{"model": "contrastive image-text model", "embed_dim": 128, "encoder_inner_norm": false, "text_encoder_mlp_ratio": 4, "text_encoder_expert_mlp_ratio": 0.5, "eps": 1e-08}
Rows from block 5 of the image encoder of a small contrastive image-text model, named by matrix and row number. Rows with one number belong to one neuron. Each number is 50 + 15 x the weight over its row's rms, rounded and kept within 0 to 99. All counts start at 0.
Before each neuron's rows are labels from the 100 images, of 14848, where the neuron reaches its highest value: "top examples" is what is common among them. Only what is clearly more common there than usual is listed. The data: regions of photos with short descriptions (Visual Genome).
# fc1: MLP up (encoder.blocks.5.mlp.fc1.weight, 768x192), inputs 0-191
# fc2: MLP down (encoder.blocks.5.mlp.fc2.weight, 192x768, transposed), outputs 0-191

top examples: text has "sky"
fc1.425:51 70 45 52 52 53 60 51 38 61 59 55 52 48 50 39 24 36 45 35 28 42 59 47 85 29 43 21 58 58 50 52 55 31 49 60 59 60 54 78 87 57 32 71 51 63 43 40 46 07 76 50 51 30 40 44 35 74 74 71 71 44 39 52 66 69 27 50 49 65 40 25 59 41 40 52 20 62 33 44 44 36 26 66 37 40 57 36 46 66 34 50 38 65 58 40 53 46 52 50 35 44 71 37 59 62 40 37 63 43 20 49 53 54 53 52 61 55 48 91 72 48 43 44 47 32 47 62 27 69 26 16 61 47 59 25 41 62 32 34 48 58 43 24 31 52 38 53 45 70 60 43 74 39 77 48 33 35 60 54 54 40 10 52 60 43 60 54 12 26 55 54 55 92 46 59 47 55 42 51 44 57 55 51 45 49 68 37 40 45 11 38
fc2.425:75 37 25 46 55 39 58 42 21 52 48 32 48 57 49 59 29 74 73 49 65 65 49 42 72 19 48 79 74 34 49 55 59 47 74 36 38 61 44 51 35 65 39 47 29 70 87 64 46 61 78 77 62 34 43 35 66 36 23 54 74 60 60 57 44 40 64 45 28 66 55 51 40 54 56 46 61 51 62 80 65 50 62 54 54 73 65 34 23 62 36 39 92 40 43 59 43 53 74 54 57 76 20 82 36 36 48 24 60 42 77 50 39 50 25 61 46 38 57 63 30 39 50 39 36 47 52 65 56 44 33 80 55 46 65 29 63 53 60 41 47 59 39 33 51 56 30 48 61 28 32 51 37 40 75 48 89 50 64 39 41 44 58 59 61 45 50 39 58 31 72 48 47 35 42 68 34 43 86 69 40 59 55 61 53 51 60 56 66 49 39 60

top examples: text has "man"
fc1.443:51 62 36 31 63 30 58 39 68 43 57 45 51 62 41 53 43 67 39 51 52 60 43 31 62 43 44 48 42 54 28 36 65 30 50 55 57 49 44 57 54 32 58 40 43 54 66 27 48 42 14 55 26 23 85 21 52 80 47 36 28 63 43 45 28 46 53 55 34 69 60 51 43 54 67 45 45 57 59 17 35 24 60 48 58 46 37 54 67 41 52 54 51 36 20 66 59 64 64 37 49 66 29 68 59 26 51 67 42 37 46 43 50 41 37 55 42 33 35 32 29 44 51 53 55 53 51 76 22 44 59 56 06 06 66 33 57 42 36 58 70 64 32 72 55 41 38 53 44 39 70 58 56 56 68 39 36 18 34 50 53 57 28 55 65 64 59 33 49 00 34 59 60 43 35 72 25 39 52 41 34 34 41 58 46 25 62 66 23 68 51 34
fc2.443:64 17 54 52 69 88 40 53 64 51 54 49 36 19 39 63 07 42 46 51 56 49 58 93 57 49 73 36 39 68 42 41 51 37 49 85 21 38 52 30 80 49 29 47 25 52 79 65 31 50 25 59 66 60 55 53 40 44 41 77 58 45 33 39 67 37 45 66 44 31 48 66 42 61 67 67 24 50 57 66 89 39 44 67 60 49 51 74 49 70 45 46 66 69 64 49 45 54 38 28 61 68 51 67 59 30 43 68 41 59 28 56 73 17 46 68 42 46 77 79 58 45 78 38 46 64 41 37 42 56 45 42 73 48 63 22 62 38 43 47 43 59 69 55 67 50 59 65 76 43 57 49 63 60 46 60 58 27 56 53 57 49 32 51 53 44 56 58 50 43 20 62 52 62 31 39 47 52 79 65 35 58 42 50 54 59 52 43 50 68 42 40

top examples: text has "white"
fc1.164:26 55 52 56 50 33 52 62 52 49 41 44 49 36 70 38 39 51 64 56 53 51 60 48 64 74 30 31 21 60 46 53 76 43 32 17 85 20 66 60 39 47 41 46 49 45 70 42 42 34 70 58 61 52 63 51 44 67 69 44 25 18 36 49 26 56 55 60 22 64 34 68 25 39 52 54 33 66 63 49 57 40 55 45 34 53 49 54 75 34 50 45 65 42 38 62 45 63 40 62 35 25 44 47 45 61 36 31 54 49 41 49 46 60 52 48 66 27 35 55 64 60 46 41 28 41 54 43 38 60 58 31 35 63 61 56 29 59 00 94 36 45 80 35 71 55 38 80 61 21 63 34 71 44 84 72 59 34 58 49 59 19 26 65 33 42 46 43 48 60 51 51 66 37 29 80 30 54 61 33 58 45 71 39 48 36 34 59 56 44 58 52
fc2.164:46 49 46 50 22 53 26 30 43 51 71 67 39 30 38 42 35 56 41 46 23 34 65 33 56 41 55 46 58 51 26 49 66 36 61 29 38 43 35 42 48 43 67 41 59 58 42 62 52 37 70 29 34 55 75 46 24 43 45 36 26 73 39 39 41 44 49 64 45 42 53 26 47 72 59 38 53 51 43 35 22 60 56 75 74 63 41 29 48 26 54 57 79 60 59 70 84 37 43 44 41 34 55 46 66 37 62 32 67 49 46 55 25 57 48 23 26 34 44 37 37 32 56 60 69 50 51 39 37 30 59 48 46 30 33 15 48 44 23 51 39 53 24 72 39 48 50 63 75 46 56 73 63 12 20 84 36 64 60 38 27 33 60 25 51 32 55 15 56 55 54 55 38 63 50 46 66 50 55 34 51 56 31 41 35 23 55 44 71 41 41 24

top examples: text has "sign"
fc1.222:36 72 47 57 51 62 39 53 44 39 50 34 59 50 52 41 48 53 36 47 27 47 23 46 61 27 56 49 55 46 28 26 52 40 31 45 25 66 48 36 36 52 63 59 72 59 39 55 41 48 44 29 50 40 55 44 39 51 35 40 60 54 48 33 48 43 59 35 36 60 34 53 56 54 56 68 66 49 49 49 50 50 75 60 10 64 51 82 57 41 65 59 56 37 39 75 35 41 64 40 30 57 23 42 51 47 48 60 61 72 49 47 51 60 50 43 32 75 71 45 68 55 69 44 24 81 53 45 41 37 54 50 27 54 59 40 72 54 63 47 50 36 76 44 00 58 69 57 54 77 52 70 65 50 83 56 61 00 50 49 47 68 43 62 47 59 39 66 33 64 44 47 54 23 53 44 44 41 48 75 34 17 39 33 44 34 81 44 55 56 40 60
fc2.222:57 30 53 36 42 63 61 67 56 34 57 45 49 45 58 49 79 73 61 44 44 49 33 55 75 36 16 29 40 55 30 64 63 76 80 66 37 62 67 61 10 54 33 61 22 24 59 40 59 41 45 66 52 40 59 68 67 61 76 53 37 54 50 63 51 48 52 61 48 67 49 52 51 66 60 74 14 69 46 25 24 28 56 34 61 53 50 49 73 61 38 60 72 49 44 24 51 47 38 66 50 37 20 56 55 58 45 37 36 69 41 41 63 32 37 57 44 36 35 40 61 34 40 23 52 51 65 50 42 36 43 65 51 41 54 53 43 55 64 64 51 53 38 63 66 30 60 24 23 83 53 73 81 36 78 53 13 36 78 46 40 36 33 36 45 43 45 45 67 77 40 43 57 43 26 51 54 60 43 63 53 42 62 50 26 44 30 28 48 77 45 63

top examples: text has "red"
fc1.570:37 54 43 46 29 37 60 50 33 64 41 17 40 36 45 25 30 57 43 52 44 69 81 49 49 35 45 47 39 45 52 42 59 06 52 68 54 47 78 67 33 62 37 64 33 46 56 40 48 65 55 46 29 38 46 66 63 53 50 47 43 39 46 41 63 28 28 46 54 68 66 37 58 59 37 44 41 43 11 20 57 21 59 61 55 58 44 34 46 48 69 80 58 59 49 68 62 17 60 39 55 46 55 55 37 46 41 55 52 65 69 75 53 06 56 53 52 46 52 67 36 51 43 69 61 47 23 44 74 76 35 44 40 39 55 21 59 73 39 36 73 41 40 12 31 48 64 51 51 70 58 53 69 38 67 35 50 59 44 96 40 41 56 72 45 65 54 55 54 41 66 38 61 57 64 72 17 67 32 52 38 30 34 39 30 47 45 60 70 61 67 56
fc2.570:39 58 36 56 36 39 40 45 69 57 64 30 70 56 69 71 68 69 79 50 61 76 55 51 50 58 52 67 66 27 50 52 47 71 23 46 54 44 52 68 48 63 64 58 43 43 74 52 56 42 91 22 40 36 88 54 56 49 57 54 63 32 53 52 58 43 53 48 29 41 65 38 37 18 49 51 65 58 54 44 39 60 49 54 38 49 41 21 45 41 42 57 53 52 48 45 64 33 48 56 69 47 28 50 47 52 59 03 75 25 65 53 25 82 41 66 56 44 72 39 69 56 45 39 51 48 40 51 26 44 59 60 33 68 16 39 77 45 18 68 50 62 59 43 52 20 73 37 56 56 30 40 48 53 54 43 47 29 25 29 68 76 44 48 27 63 22 43 51 75 45 71 66 32 60 87 58 65 47 63 67 57 51 31 66 39 57 44 52 53 50 35

top examples: text has "man"
fc1.190:43 44 26 37 70 49 38 61 51 65 29 33 57 72 46 55 46 56 64 56 50 47 50 75 49 44 39 36 43 47 39 44 33 35 59 25 43 51 56 28 34 43 41 40 76 99 28 46 59 38 62 10 25 41 54 45 73 20 23 54 67 35 54 63 46 32 42 45 78 62 48 48 20 50 72 41 62 70 62 54 56 53 41 59 66 56 58 57 62 62 56 36 39 68 65 48 35 48 41 63 60 16 49 52 52 60 35 19 32 52 65 52 40 70 37 71 50 40 56 39 41 29 67 39 71 52 44 43 34 47 34 55 53 56 70 32 35 57 64 29 76 45 27 34 36 54 42 61 51 50 12 59 54 72 65 25 63 55 48 43 64 49 52 58 52 88 55 30 39 53 35 49 75 42 56 61 75 41 56 20 59 89 40 50 52 48 63 43 80 61 60 46
fc2.190:47 47 38 77 53 50 67 14 45 65 74 48 43 80 58 54 85 55 85 55 52 37 57 60 54 39 57 47 34 62 42 62 19 33 59 68 47 39 30 35 25 40 30 32 65 47 47 55 64 40 22 66 50 56 35 38 46 30 69 38 70 40 58 50 48 56 46 63 49 92 60 49 68 75 72 59 68 49 53 45 51 51 27 39 43 55 35 44 59 73 85 45 46 58 60 61 53 52 48 55 37 41 44 50 65 38 54 37 56 72 52 58 54 58 46 60 49 47 60 72 89 48 65 17 78 56 63 37 51 54 66 31 43 68 31 46 69 64 56 50 47 35 34 84 29 68 26 44 60 41 68 52 57 62 69 73 35 71 50 29 62 69 91 68 46 33 25 31 43 42 69 74 45 45 56 55 66 50 62 42 53 47 58 63 51 42 67 43 63 61 68 41

top examples: text has "blue"; text has "sky"
fc1.296:39 49 44 48 55 62 56 48 34 40 49 19 55 19 34 48 36 83 49 56 25 53 47 57 67 45 32 27 70 64 52 32 63 34 78 61 26 38 42 66 45 45 05 43 74 61 69 38 51 59 45 54 63 59 46 40 60 38 40 54 63 79 41 55 43 67 62 75 71 41 47 28 49 31 48 40 36 64 69 52 50 55 73 55 73 61 61 68 54 56 64 48 67 44 54 40 48 65 59 52 30 56 48 54 51 28 24 55 56 48 32 26 83 49 40 37 40 57 54 49 27 33 74 36 63 51 52 62 17 69 64 43 38 72 44 68 46 67 62 49 46 46 53 70 52 55 39 93 51 25 41 35 20 29 59 49 70 50 42 57 46 30 47 44 42 46 32 42 27 07 33 53 44 31 67 52 65 38 34 33 38 46 27 55 42 47 42 80 52 51 50 82
fc2.296:47 33 39 37 58 20 37 25 46 96 55 45 63 38 53 73 42 56 63 53 22 69 54 68 53 51 60 47 35 43 40 24 46 48 47 63 35 66 50 69 45 44 42 24 10 35 45 51 63 53 52 43 50 41 60 21 46 44 29 83 32 38 63 64 55 37 28 55 16 58 39 45 55 81 32 44 72 64 42 50 56 52 43 45 23 34 62 52 70 15 41 65 59 44 42 54 51 30 38 23 56 60 44 50 66 58 51 34 60 60 75 56 71 49 36 54 62 49 33 33 59 26 21 55 40 53 58 26 53 47 76 68 52 62 28 75 52 53 37 11 40 53 31 33 75 50 39 73 31 27 37 71 27 60 62 62 47 35 61 29 54 39 57 61 65 55 49 63 41 56 38 44 78 46 62 47 54 48 54 43 36 59 37 58 37 50 22 33 45 35 51 33

top examples: text has "red"
fc1.71:46 27 59 51 37 58 37 58 69 52 48 68 49 77 46 41 36 32 69 40 49 62 51 81 31 39 52 47 61 53 52 42 51 44 82 53 56 80 35 77 54 63 29 70 43 40 70 33 13 49 41 50 42 71 43 44 60 47 69 62 58 11 36 48 56 55 64 55 51 49 36 57 33 38 36 39 74 51 63 68 64 24 57 64 39 55 44 45 40 78 58 25 51 55 38 38 65 42 59 52 46 56 20 56 57 26 23 49 59 38 27 51 50 42 33 57 42 50 66 26 36 34 43 34 00 30 36 65 78 46 42 37 26 43 49 43 25 46 45 33 71 51 73 46 57 67 41 30 62 51 63 50 29 49 65 59 46 46 57 49 63 50 64 40 38 71 76 39 65 33 51 47 29 47 48 90 57 69 36 49 58 69 68 25 50 46 88 68 45 35 63 49
fc2.71:51 37 59 53 03 43 65 41 79 47 42 68 57 72 50 62 44 52 57 71 62 42 67 24 54 49 45 49 52 49 55 68 60 45 64 50 61 44 56 43 52 61 72 44 43 70 62 51 55 66 40 82 37 82 39 34 18 70 40 60 43 31 48 41 20 51 60 77 58 46 62 32 73 67 31 63 70 41 30 47 87 41 38 65 61 51 46 52 56 26 58 67 75 56 46 45 56 46 20 54 25 44 42 55 41 57 34 59 34 50 62 52 19 57 22 62 55 90 37 56 53 75 57 46 46 51 33 40 63 36 77 53 48 08 41 41 41 60 72 28 53 49 71 64 45 41 64 52 52 67 68 59 46 51 34 47 23 44 50 57 41 27 30 49 44 19 50 50 39 44 49 17 38 62 36 61 29 62 33 45 42 32 48 62 60 38 52 69 23 65 40 56

top examples: text has "sign"
fc1.720:49 51 75 44 36 51 78 61 55 73 33 48 35 69 56 62 46 21 56 53 77 40 49 46 44 34 54 60 70 47 18 62 38 29 46 41 45 59 45 52 51 59 36 50 55 36 38 31 58 40 64 44 26 28 46 85 62 68 61 63 50 67 43 52 56 47 45 59 59 33 58 43 30 66 26 38 76 69 53 41 87 84 33 45 44 34 57 40 62 59 38 74 51 37 54 33 44 26 43 24 54 57 52 31 37 40 43 19 67 49 38 62 84 71 20 40 34 39 18 50 39 33 41 47 62 74 55 45 52 48 60 43 50 45 56 46 60 45 38 53 51 37 59 72 69 27 39 58 53 36 55 40 63 47 58 71 42 37 55 36 35 32 36 72 33 67 59 14 43 42 52 33 60 26 40 74 24 17 48 70 25 24 49 52 33 35 32 63 50 52 55 27
fc2.720:60 74 43 22 52 59 43 53 50 51 38 58 45 31 55 51 45 59 57 35 49 55 57 45 54 41 67 36 44 73 34 28 49 81 37 64 59 52 77 42 59 28 44 25 66 44 60 14 41 78 73 47 50 49 46 59 34 25 41 48 50 59 45 47 20 63 61 57 10 48 29 40 37 47 37 42 12 51 22 47 41 22 70 38 43 38 34 73 46 46 46 82 46 45 61 33 29 20 44 45 51 47 42 36 32 55 83 53 42 51 58 46 65 61 74 62 65 32 50 61 44 36 40 57 58 31 42 90 39 63 90 22 34 43 64 29 32 65 59 58 54 52 46 55 60 50 87 38 51 32 41 28 53 54 43 44 34 53 27 74 77 53 65 62 40 35 43 47 35 46 68 68 56 56 44 43 72 36 42 63 35 42 59 40 60 26 62 66 45 40 41 41

top examples: text has "sign"; text has "red"
fc1.617:32 72 70 40 57 66 61 41 53 22 51 36 26 45 62 59 46 52 36 63 39 55 44 65 49 48 66 67 39 36 49 32 66 30 53 55 59 85 57 38 64 55 52 50 61 69 50 52 41 33 64 30 40 59 62 56 39 12 51 15 50 67 63 53 20 57 43 50 32 43 26 51 82 72 43 51 32 55 32 31 35 30 73 55 64 26 54 41 46 61 62 46 53 51 60 84 50 45 73 34 48 56 69 49 63 53 64 65 61 57 67 29 34 60 40 35 45 59 59 30 61 81 66 45 68 70 65 26 53 25 43 34 41 50 70 53 84 45 69 57 77 50 69 33 41 58 55 54 38 65 41 71 57 66 58 48 85 28 70 58 69 52 41 56 60 49 57 62 54 48 60 69 68 32 25 51 85 66 21 54 22 43 46 62 54 46 43 38 63 63 26 55
fc2.617:40 58 43 09 28 73 54 31 47 67 60 46 67 45 48 59 41 45 55 59 63 16 64 23 74 39 38 59 54 54 37 61 77 67 47 71 30 51 76 31 61 60 45 57 36 46 49 40 57 55 34 50 18 71 45 48 56 57 44 67 40 62 81 18 32 68 44 33 51 58 53 60 33 69 54 45 47 30 37 35 54 45 69 76 50 58 47 31 72 35 65 52 46 64 41 33 38 54 33 44 60 33 33 49 37 48 35 39 69 49 48 37 56 67 42 48 52 75 39 43 38 64 68 27 45 47 41 63 52 40 48 53 40 34 56 55 28 84 56 34 25 38 52 68 30 72 34 67 52 68 50 66 66 58 35 62 41 32 49 76 50 49 46 50 32 42 43 52 73 18 71 47 60 74 60 47 61 67 52 49 19 60 82 38 08 46 64 24 44 71 33 28

top examples: text has "man"
fc1.46:55 40 66 49 51 48 73 49 60 41 39 41 61 48 72 42 41 20 54 46 40 42 29 53 54 51 22 17 58 58 46 54 38 46 55 56 50 71 52 57 49 35 45 58 66 82 59 21 51 54 92 14 60 51 61 31 31 56 43 49 44 67 56 40 52 50 44 27 55 40 45 45 54 36 32 57 42 30 43 49 66 55 71 39 43 43 67 52 48 50 36 34 70 44 35 29 54 19 46 44 53 48 51 46 45 54 54 50 57 67 50 50 56 72 45 56 48 57 61 38 52 63 51 34 13 69 59 16 42 62 19 48 56 66 58 64 00 64 64 46 41 65 54 29 57 75 51 69 32 57 62 48 69 70 47 54 52 87 38 63 48 63 41 40 67 33 43 70 43 59 61 94 23 43 77 34 20 60 52 34 69 72 56 39 52 49 13 48 59 49 54 43
fc2.46:67 26 44 41 46 48 42 48 50 21 38 53 22 28 69 39 38 34 36 53 33 58 63 65 25 61 45 49 37 34 41 53 46 32 75 57 34 47 49 52 47 56 36 24 45 58 60 66 52 53 51 36 51 54 52 15 64 60 29 07 70 52 46 59 52 56 48 57 69 45 25 79 61 52 78 60 19 28 81 23 37 55 38 53 44 67 53 60 40 57 38 36 58 53 68 51 68 13 46 52 58 61 48 46 30 22 75 60 57 57 60 33 37 56 58 23 57 51 44 41 65 41 27 34 39 27 51 32 39 48 45 29 46 35 56 37 40 29 62 48 50 43 71 56 43 49 59 57 51 65 64 62 45 60 30 31 34 68 53 39 79 61 52 48 59 26 52 47 62 37 44 11 80 78 23 36 56 47 81 54 32 41 65 68 59 41 64 19 54 48 34 50

top examples: text has "man"
fc1.420:52 71 51 57 34 72 71 43 44 60 51 60 32 50 47 66 21 28 12 49 47 67 52 40 47 32 49 47 56 42 59 56 08 22 60 57 88 56 59 51 51 44 50 48 31 48 41 44 33 53 00 12 42 46 50 37 55 42 51 46 40 52 58 20 50 52 43 88 50 42 49 42 48 35 58 26 37 63 30 32 35 45 76 48 58 29 43 31 55 45 74 47 65 46 68 64 71 57 87 66 56 40 41 57 36 52 62 21 73 42 46 30 28 39 75 68 48 77 46 54 49 48 55 33 72 47 43 54 45 54 37 28 50 13 37 57 65 50 35 68 42 55 52 41 35 80 54 69 44 45 63 63 31 61 36 50 45 53 48 41 23 53 40 53 37 57 53 30 57 37 41 46 50 30 55 39 45 57 51 52 33 61 55 61 38 31 43 60 36 65 60 57
fc2.420:64 36 83 63 67 53 31 73 65 20 54 63 44 56 55 78 42 41 51 35 54 57 53 43 68 24 48 34 73 18 55 37 19 73 69 46 50 58 60 65 59 55 35 53 55 55 25 35 66 20 13 43 52 55 32 44 42 29 67 41 31 56 48 62 63 55 46 69 56 49 36 56 45 41 28 62 48 54 38 37 61 54 61 40 75 59 55 56 43 81 60 59 45 82 59 60 46 88 51 46 21 45 30 61 54 51 49 47 45 44 60 50 47 39 46 19 21 74 54 59 39 46 22 56 56 43 55 42 66 46 53 39 49 72 47 81 43 50 84 54 56 59 50 42 77 76 32 35 39 22 71 41 50 38 39 53 67 35 44 37 12 65 56 34 54 45 72 38 38 66 25 42 38 58 51 48 48 48 34 36 21 48 51 61 61 46 72 60 48 51 51 81

top examples: text has "red"
fc1.32:38 31 88 34 67 64 41 63 57 32 37 43 49 51 64 31 60 53 39 79 63 44 54 99 47 35 36 34 27 40 46 50 38 41 65 46 50 57 67 72 57 46 50 51 40 63 33 54 67 51 48 34 24 45 45 82 46 91 47 44 62 58 62 37 56 55 64 39 62 55 68 43 33 47 35 51 64 28 53 12 38 39 31 43 24 61 49 49 45 43 39 39 50 46 48 62 54 70 43 40 53 48 45 65 31 04 39 44 38 59 19 35 49 43 60 55 45 76 61 65 63 41 43 56 72 59 25 41 42 38 53 35 15 68 41 78 43 32 38 74 72 40 25 36 49 61 52 65 19 39 61 52 56 48 53 30 72 41 32 24 54 28 47 59 53 58 28 52 53 35 57 52 39 66 46 35 49 45 22 56 59 49 32 65 54 53 55 43 63 57 55 46
fc2.32:53 44 49 27 41 28 22 34 57 65 35 43 71 77 59 65 90 53 44 68 49 51 42 46 66 55 37 63 47 51 85 56 36 22 54 41 64 74 63 50 62 31 28 66 51 42 69 67 50 49 83 58 64 56 50 42 73 61 58 41 54 21 42 72 61 31 61 44 70 29 42 39 51 73 52 38 36 48 44 40 46 46 73 14 37 75 07 65 60 75 44 60 63 46 25 64 82 58 48 49 48 47 58 59 26 53 47 54 51 61 60 56 36 69 35 66 44 71 36 41 80 72 42 64 75 73 35 34 78 50 34 46 57 16 49 63 45 65 51 63 72 50 44 35 71 55 47 48 53 71 49 43 75 52 53 52 42 55 52 47 55 47 58 56 40 46 48 38 39 40 33 72 47 70 46 46 35 51 46 60 91 73 49 36 33 57 34 56 58 43 59 56

top examples: text has "sign"
fc1.310:53 52 20 60 67 23 44 58 47 34 45 59 54 56 26 48 50 33 43 37 60 60 42 67 44 65 56 68 58 51 49 43 48 45 39 26 42 53 27 41 41 41 39 77 61 74 64 45 37 60 45 25 33 06 17 73 39 30 61 42 55 55 51 65 34 24 42 47 29 40 67 39 32 53 71 50 48 41 15 41 61 30 51 88 36 18 44 43 60 67 49 45 67 42 51 56 37 39 48 15 79 20 40 59 34 56 48 46 52 31 49 50 54 70 44 51 62 47 62 60 49 67 47 37 76 83 55 39 58 23 52 50 32 51 37 72 46 68 66 70 75 46 51 36 42 55 45 24 38 55 27 59 28 39 46 54 38 34 63 40 57 47 45 61 25 42 30 65 54 47 31 46 47 49 67 94 28 36 51 37 37 47 61 39 78 54 29 60 60 44 61 58
fc2.310:50 41 76 66 48 62 45 51 41 38 40 54 51 73 37 55 70 40 79 44 36 55 30 40 35 66 52 48 41 37 57 43 47 27 44 69 48 83 65 58 40 51 49 14 49 47 68 44 41 40 44 62 57 31 45 55 27 69 39 63 46 50 34 47 58 65 33 69 43 67 51 88 64 67 64 00 49 40 71 26 50 47 61 48 77 55 63 39 71 78 50 62 34 45 47 37 21 52 56 60 25 45 50 57 67 58 66 42 45 34 59 52 28 44 37 70 67 69 32 41 23 37 36 59 49 37 46 55 45 75 56 62 47 57 56 60 40 53 39 75 61 54 18 42 17 39 28 50 55 29 68 30 77 65 76 45 53 76 15 54 50 45 14 68 57 43 55 45 67 34 50 65 59 53 33 71 61 55 46 58 69 42 50 41 73 35 63 55 52 50 36 30

top examples: text has "elephant"
fc1.463:27 41 55 51 65 42 51 64 60 41 35 55 31 16 39 45 27 47 60 46 19 75 39 67 53 42 37 48 55 56 63 48 52 67 39 56 24 37 48 54 74 64 58 33 51 16 41 43 37 29 37 52 59 58 62 38 38 65 32 26 42 41 63 53 43 28 20 48 25 49 31 40 26 48 68 44 48 34 56 56 52 59 62 63 56 50 72 38 46 90 70 54 58 46 28 33 29 46 38 83 54 54 60 35 50 49 49 40 63 47 70 67 39 21 47 26 33 39 35 48 50 16 01 24 24 43 72 55 69 55 17 37 42 52 61 61 54 34 54 38 53 25 44 20 45 39 56 42 68 45 40 64 54 68 40 24 48 43 43 56 60 33 48 52 56 61 38 60 61 36 61 51 78 42 58 49 72 60 42 71 50 54 37 64 51 31 53 15 41 68 57 58
fc2.463:42 70 38 48 31 54 57 18 60 35 39 23 39 57 86 61 62 29 45 60 57 55 26 37 21 60 37 51 61 24 44 44 41 53 42 45 91 62 27 31 53 64 42 61 38 35 60 56 28 49 50 54 44 79 60 31 53 35 26 60 56 35 60 54 54 44 63 55 46 37 09 53 58 53 47 49 12 48 15 69 57 69 29 72 27 40 51 50 48 54 35 33 37 51 60 21 76 30 52 58 42 66 71 94 34 53 79 45 47 49 43 53 44 67 41 70 44 28 45 56 28 86 50 48 41 58 37 23 62 22 63 42 89 50 38 60 65 69 35 48 64 45 49 55 59 51 61 64 48 55 39 61 30 48 44 66 59 69 44 49 52 60 61 54 63 51 38 52 33 69 65 71 54 48 47 60 60 60 35 68 49 53 50 62 63 55 53 36 32 72 51 59

top examples: text has "zebra"
fc1.55:42 78 39 67 69 39 39 47 56 73 42 59 64 57 51 58 31 25 46 67 56 35 53 43 59 34 40 47 68 33 39 31 46 37 72 69 45 56 33 31 51 48 66 35 50 43 49 74 08 45 36 52 43 50 16 44 57 55 55 40 67 51 51 65 37 40 35 58 35 33 66 52 54 33 54 74 60 42 48 00 59 42 51 80 68 34 47 21 32 54 43 42 59 62 21 39 48 50 69 53 31 39 55 63 59 48 58 26 49 60 10 46 59 25 54 57 83 64 38 63 46 86 56 23 44 61 71 30 34 35 40 57 58 34 66 73 41 68 49 79 34 56 52 31 55 44 60 50 43 31 47 37 51 48 68 49 39 63 77 47 28 49 43 40 56 36 14 48 58 65 57 36 64 52 44 42 24 39 76 47 47 64 56 70 74 39 39 62 63 68 35 53
fc2.55:31 64 61 20 39 70 53 46 66 49 28 63 21 75 63 35 48 66 54 37 68 62 55 64 51 48 48 34 58 34 78 23 59 32 53 42 21 55 55 75 44 66 74 55 62 44 50 22 51 48 50 62 44 43 57 51 36 58 63 58 26 31 14 60 54 54 66 35 27 71 71 52 35 65 59 58 35 24 62 48 29 66 60 46 78 68 43 61 49 89 69 49 57 39 63 55 31 50 73 47 45 51 43 61 61 77 64 41 81 19 67 43 55 71 52 48 47 50 62 58 52 38 31 36 30 57 44 71 34 45 47 75 58 24 36 36 48 54 51 79 75 30 25 45 66 71 49 45 35 16 56 60 55 31 35 38 57 41 50 54 64 56 83 58 41 69 51 54 48 39 49 49 55 51 36 67 54 54 27 62 44 41 32 37 60 42 56 23 31 69 64 54

top examples: text has "red"
fc1.233:52 59 75 44 29 72 59 49 39 36 55 16 52 46 30 63 43 54 74 59 46 57 42 37 44 71 23 49 32 39 49 56 53 40 33 56 26 48 62 50 77 77 33 70 51 47 69 51 40 34 61 36 35 45 58 80 51 46 34 44 22 12 52 52 56 54 43 39 51 36 54 47 76 53 61 45 56 34 54 43 25 73 35 47 48 59 28 36 63 28 29 46 51 52 56 37 39 24 45 34 53 36 61 62 59 48 99 56 42 36 39 59 32 56 34 44 49 52 60 38 81 44 66 52 55 28 35 22 65 64 61 54 24 44 83 49 82 42 60 58 61 51 31 63 54 66 52 70 58 70 83 55 66 55 37 45 63 56 33 65 36 58 46 54 23 13 77 49 32 60 33 68 61 40 69 53 58 42 38 66 59 38 55 50 43 40 49 68 69 41 39 81
fc2.233:72 50 29 48 74 32 53 58 58 59 55 63 67 39 42 36 45 41 54 59 35 67 29 69 29 44 40 62 54 47 53 45 70 65 51 59 48 59 75 71 41 37 41 72 32 55 63 49 57 43 36 35 37 62 41 25 59 32 20 48 44 44 37 69 42 54 68 44 68 68 24 47 34 56 34 32 26 63 48 51 23 50 65 61 49 70 31 49 57 10 31 56 50 63 56 61 43 45 55 25 64 36 57 81 46 46 33 37 47 52 54 83 69 53 42 63 59 45 61 54 20 34 78 45 59 27 83 62 73 42 53 65 31 28 38 69 67 53 67 49 32 44 54 66 71 47 61 43 58 33 26 68 34 54 46 58 46 60 17 49 65 48 14 52 09 23 51 37 40 39 59 56 53 47 78 70 74 58 63 38 64 47 53 52 31 58 50 52 41 75 50 73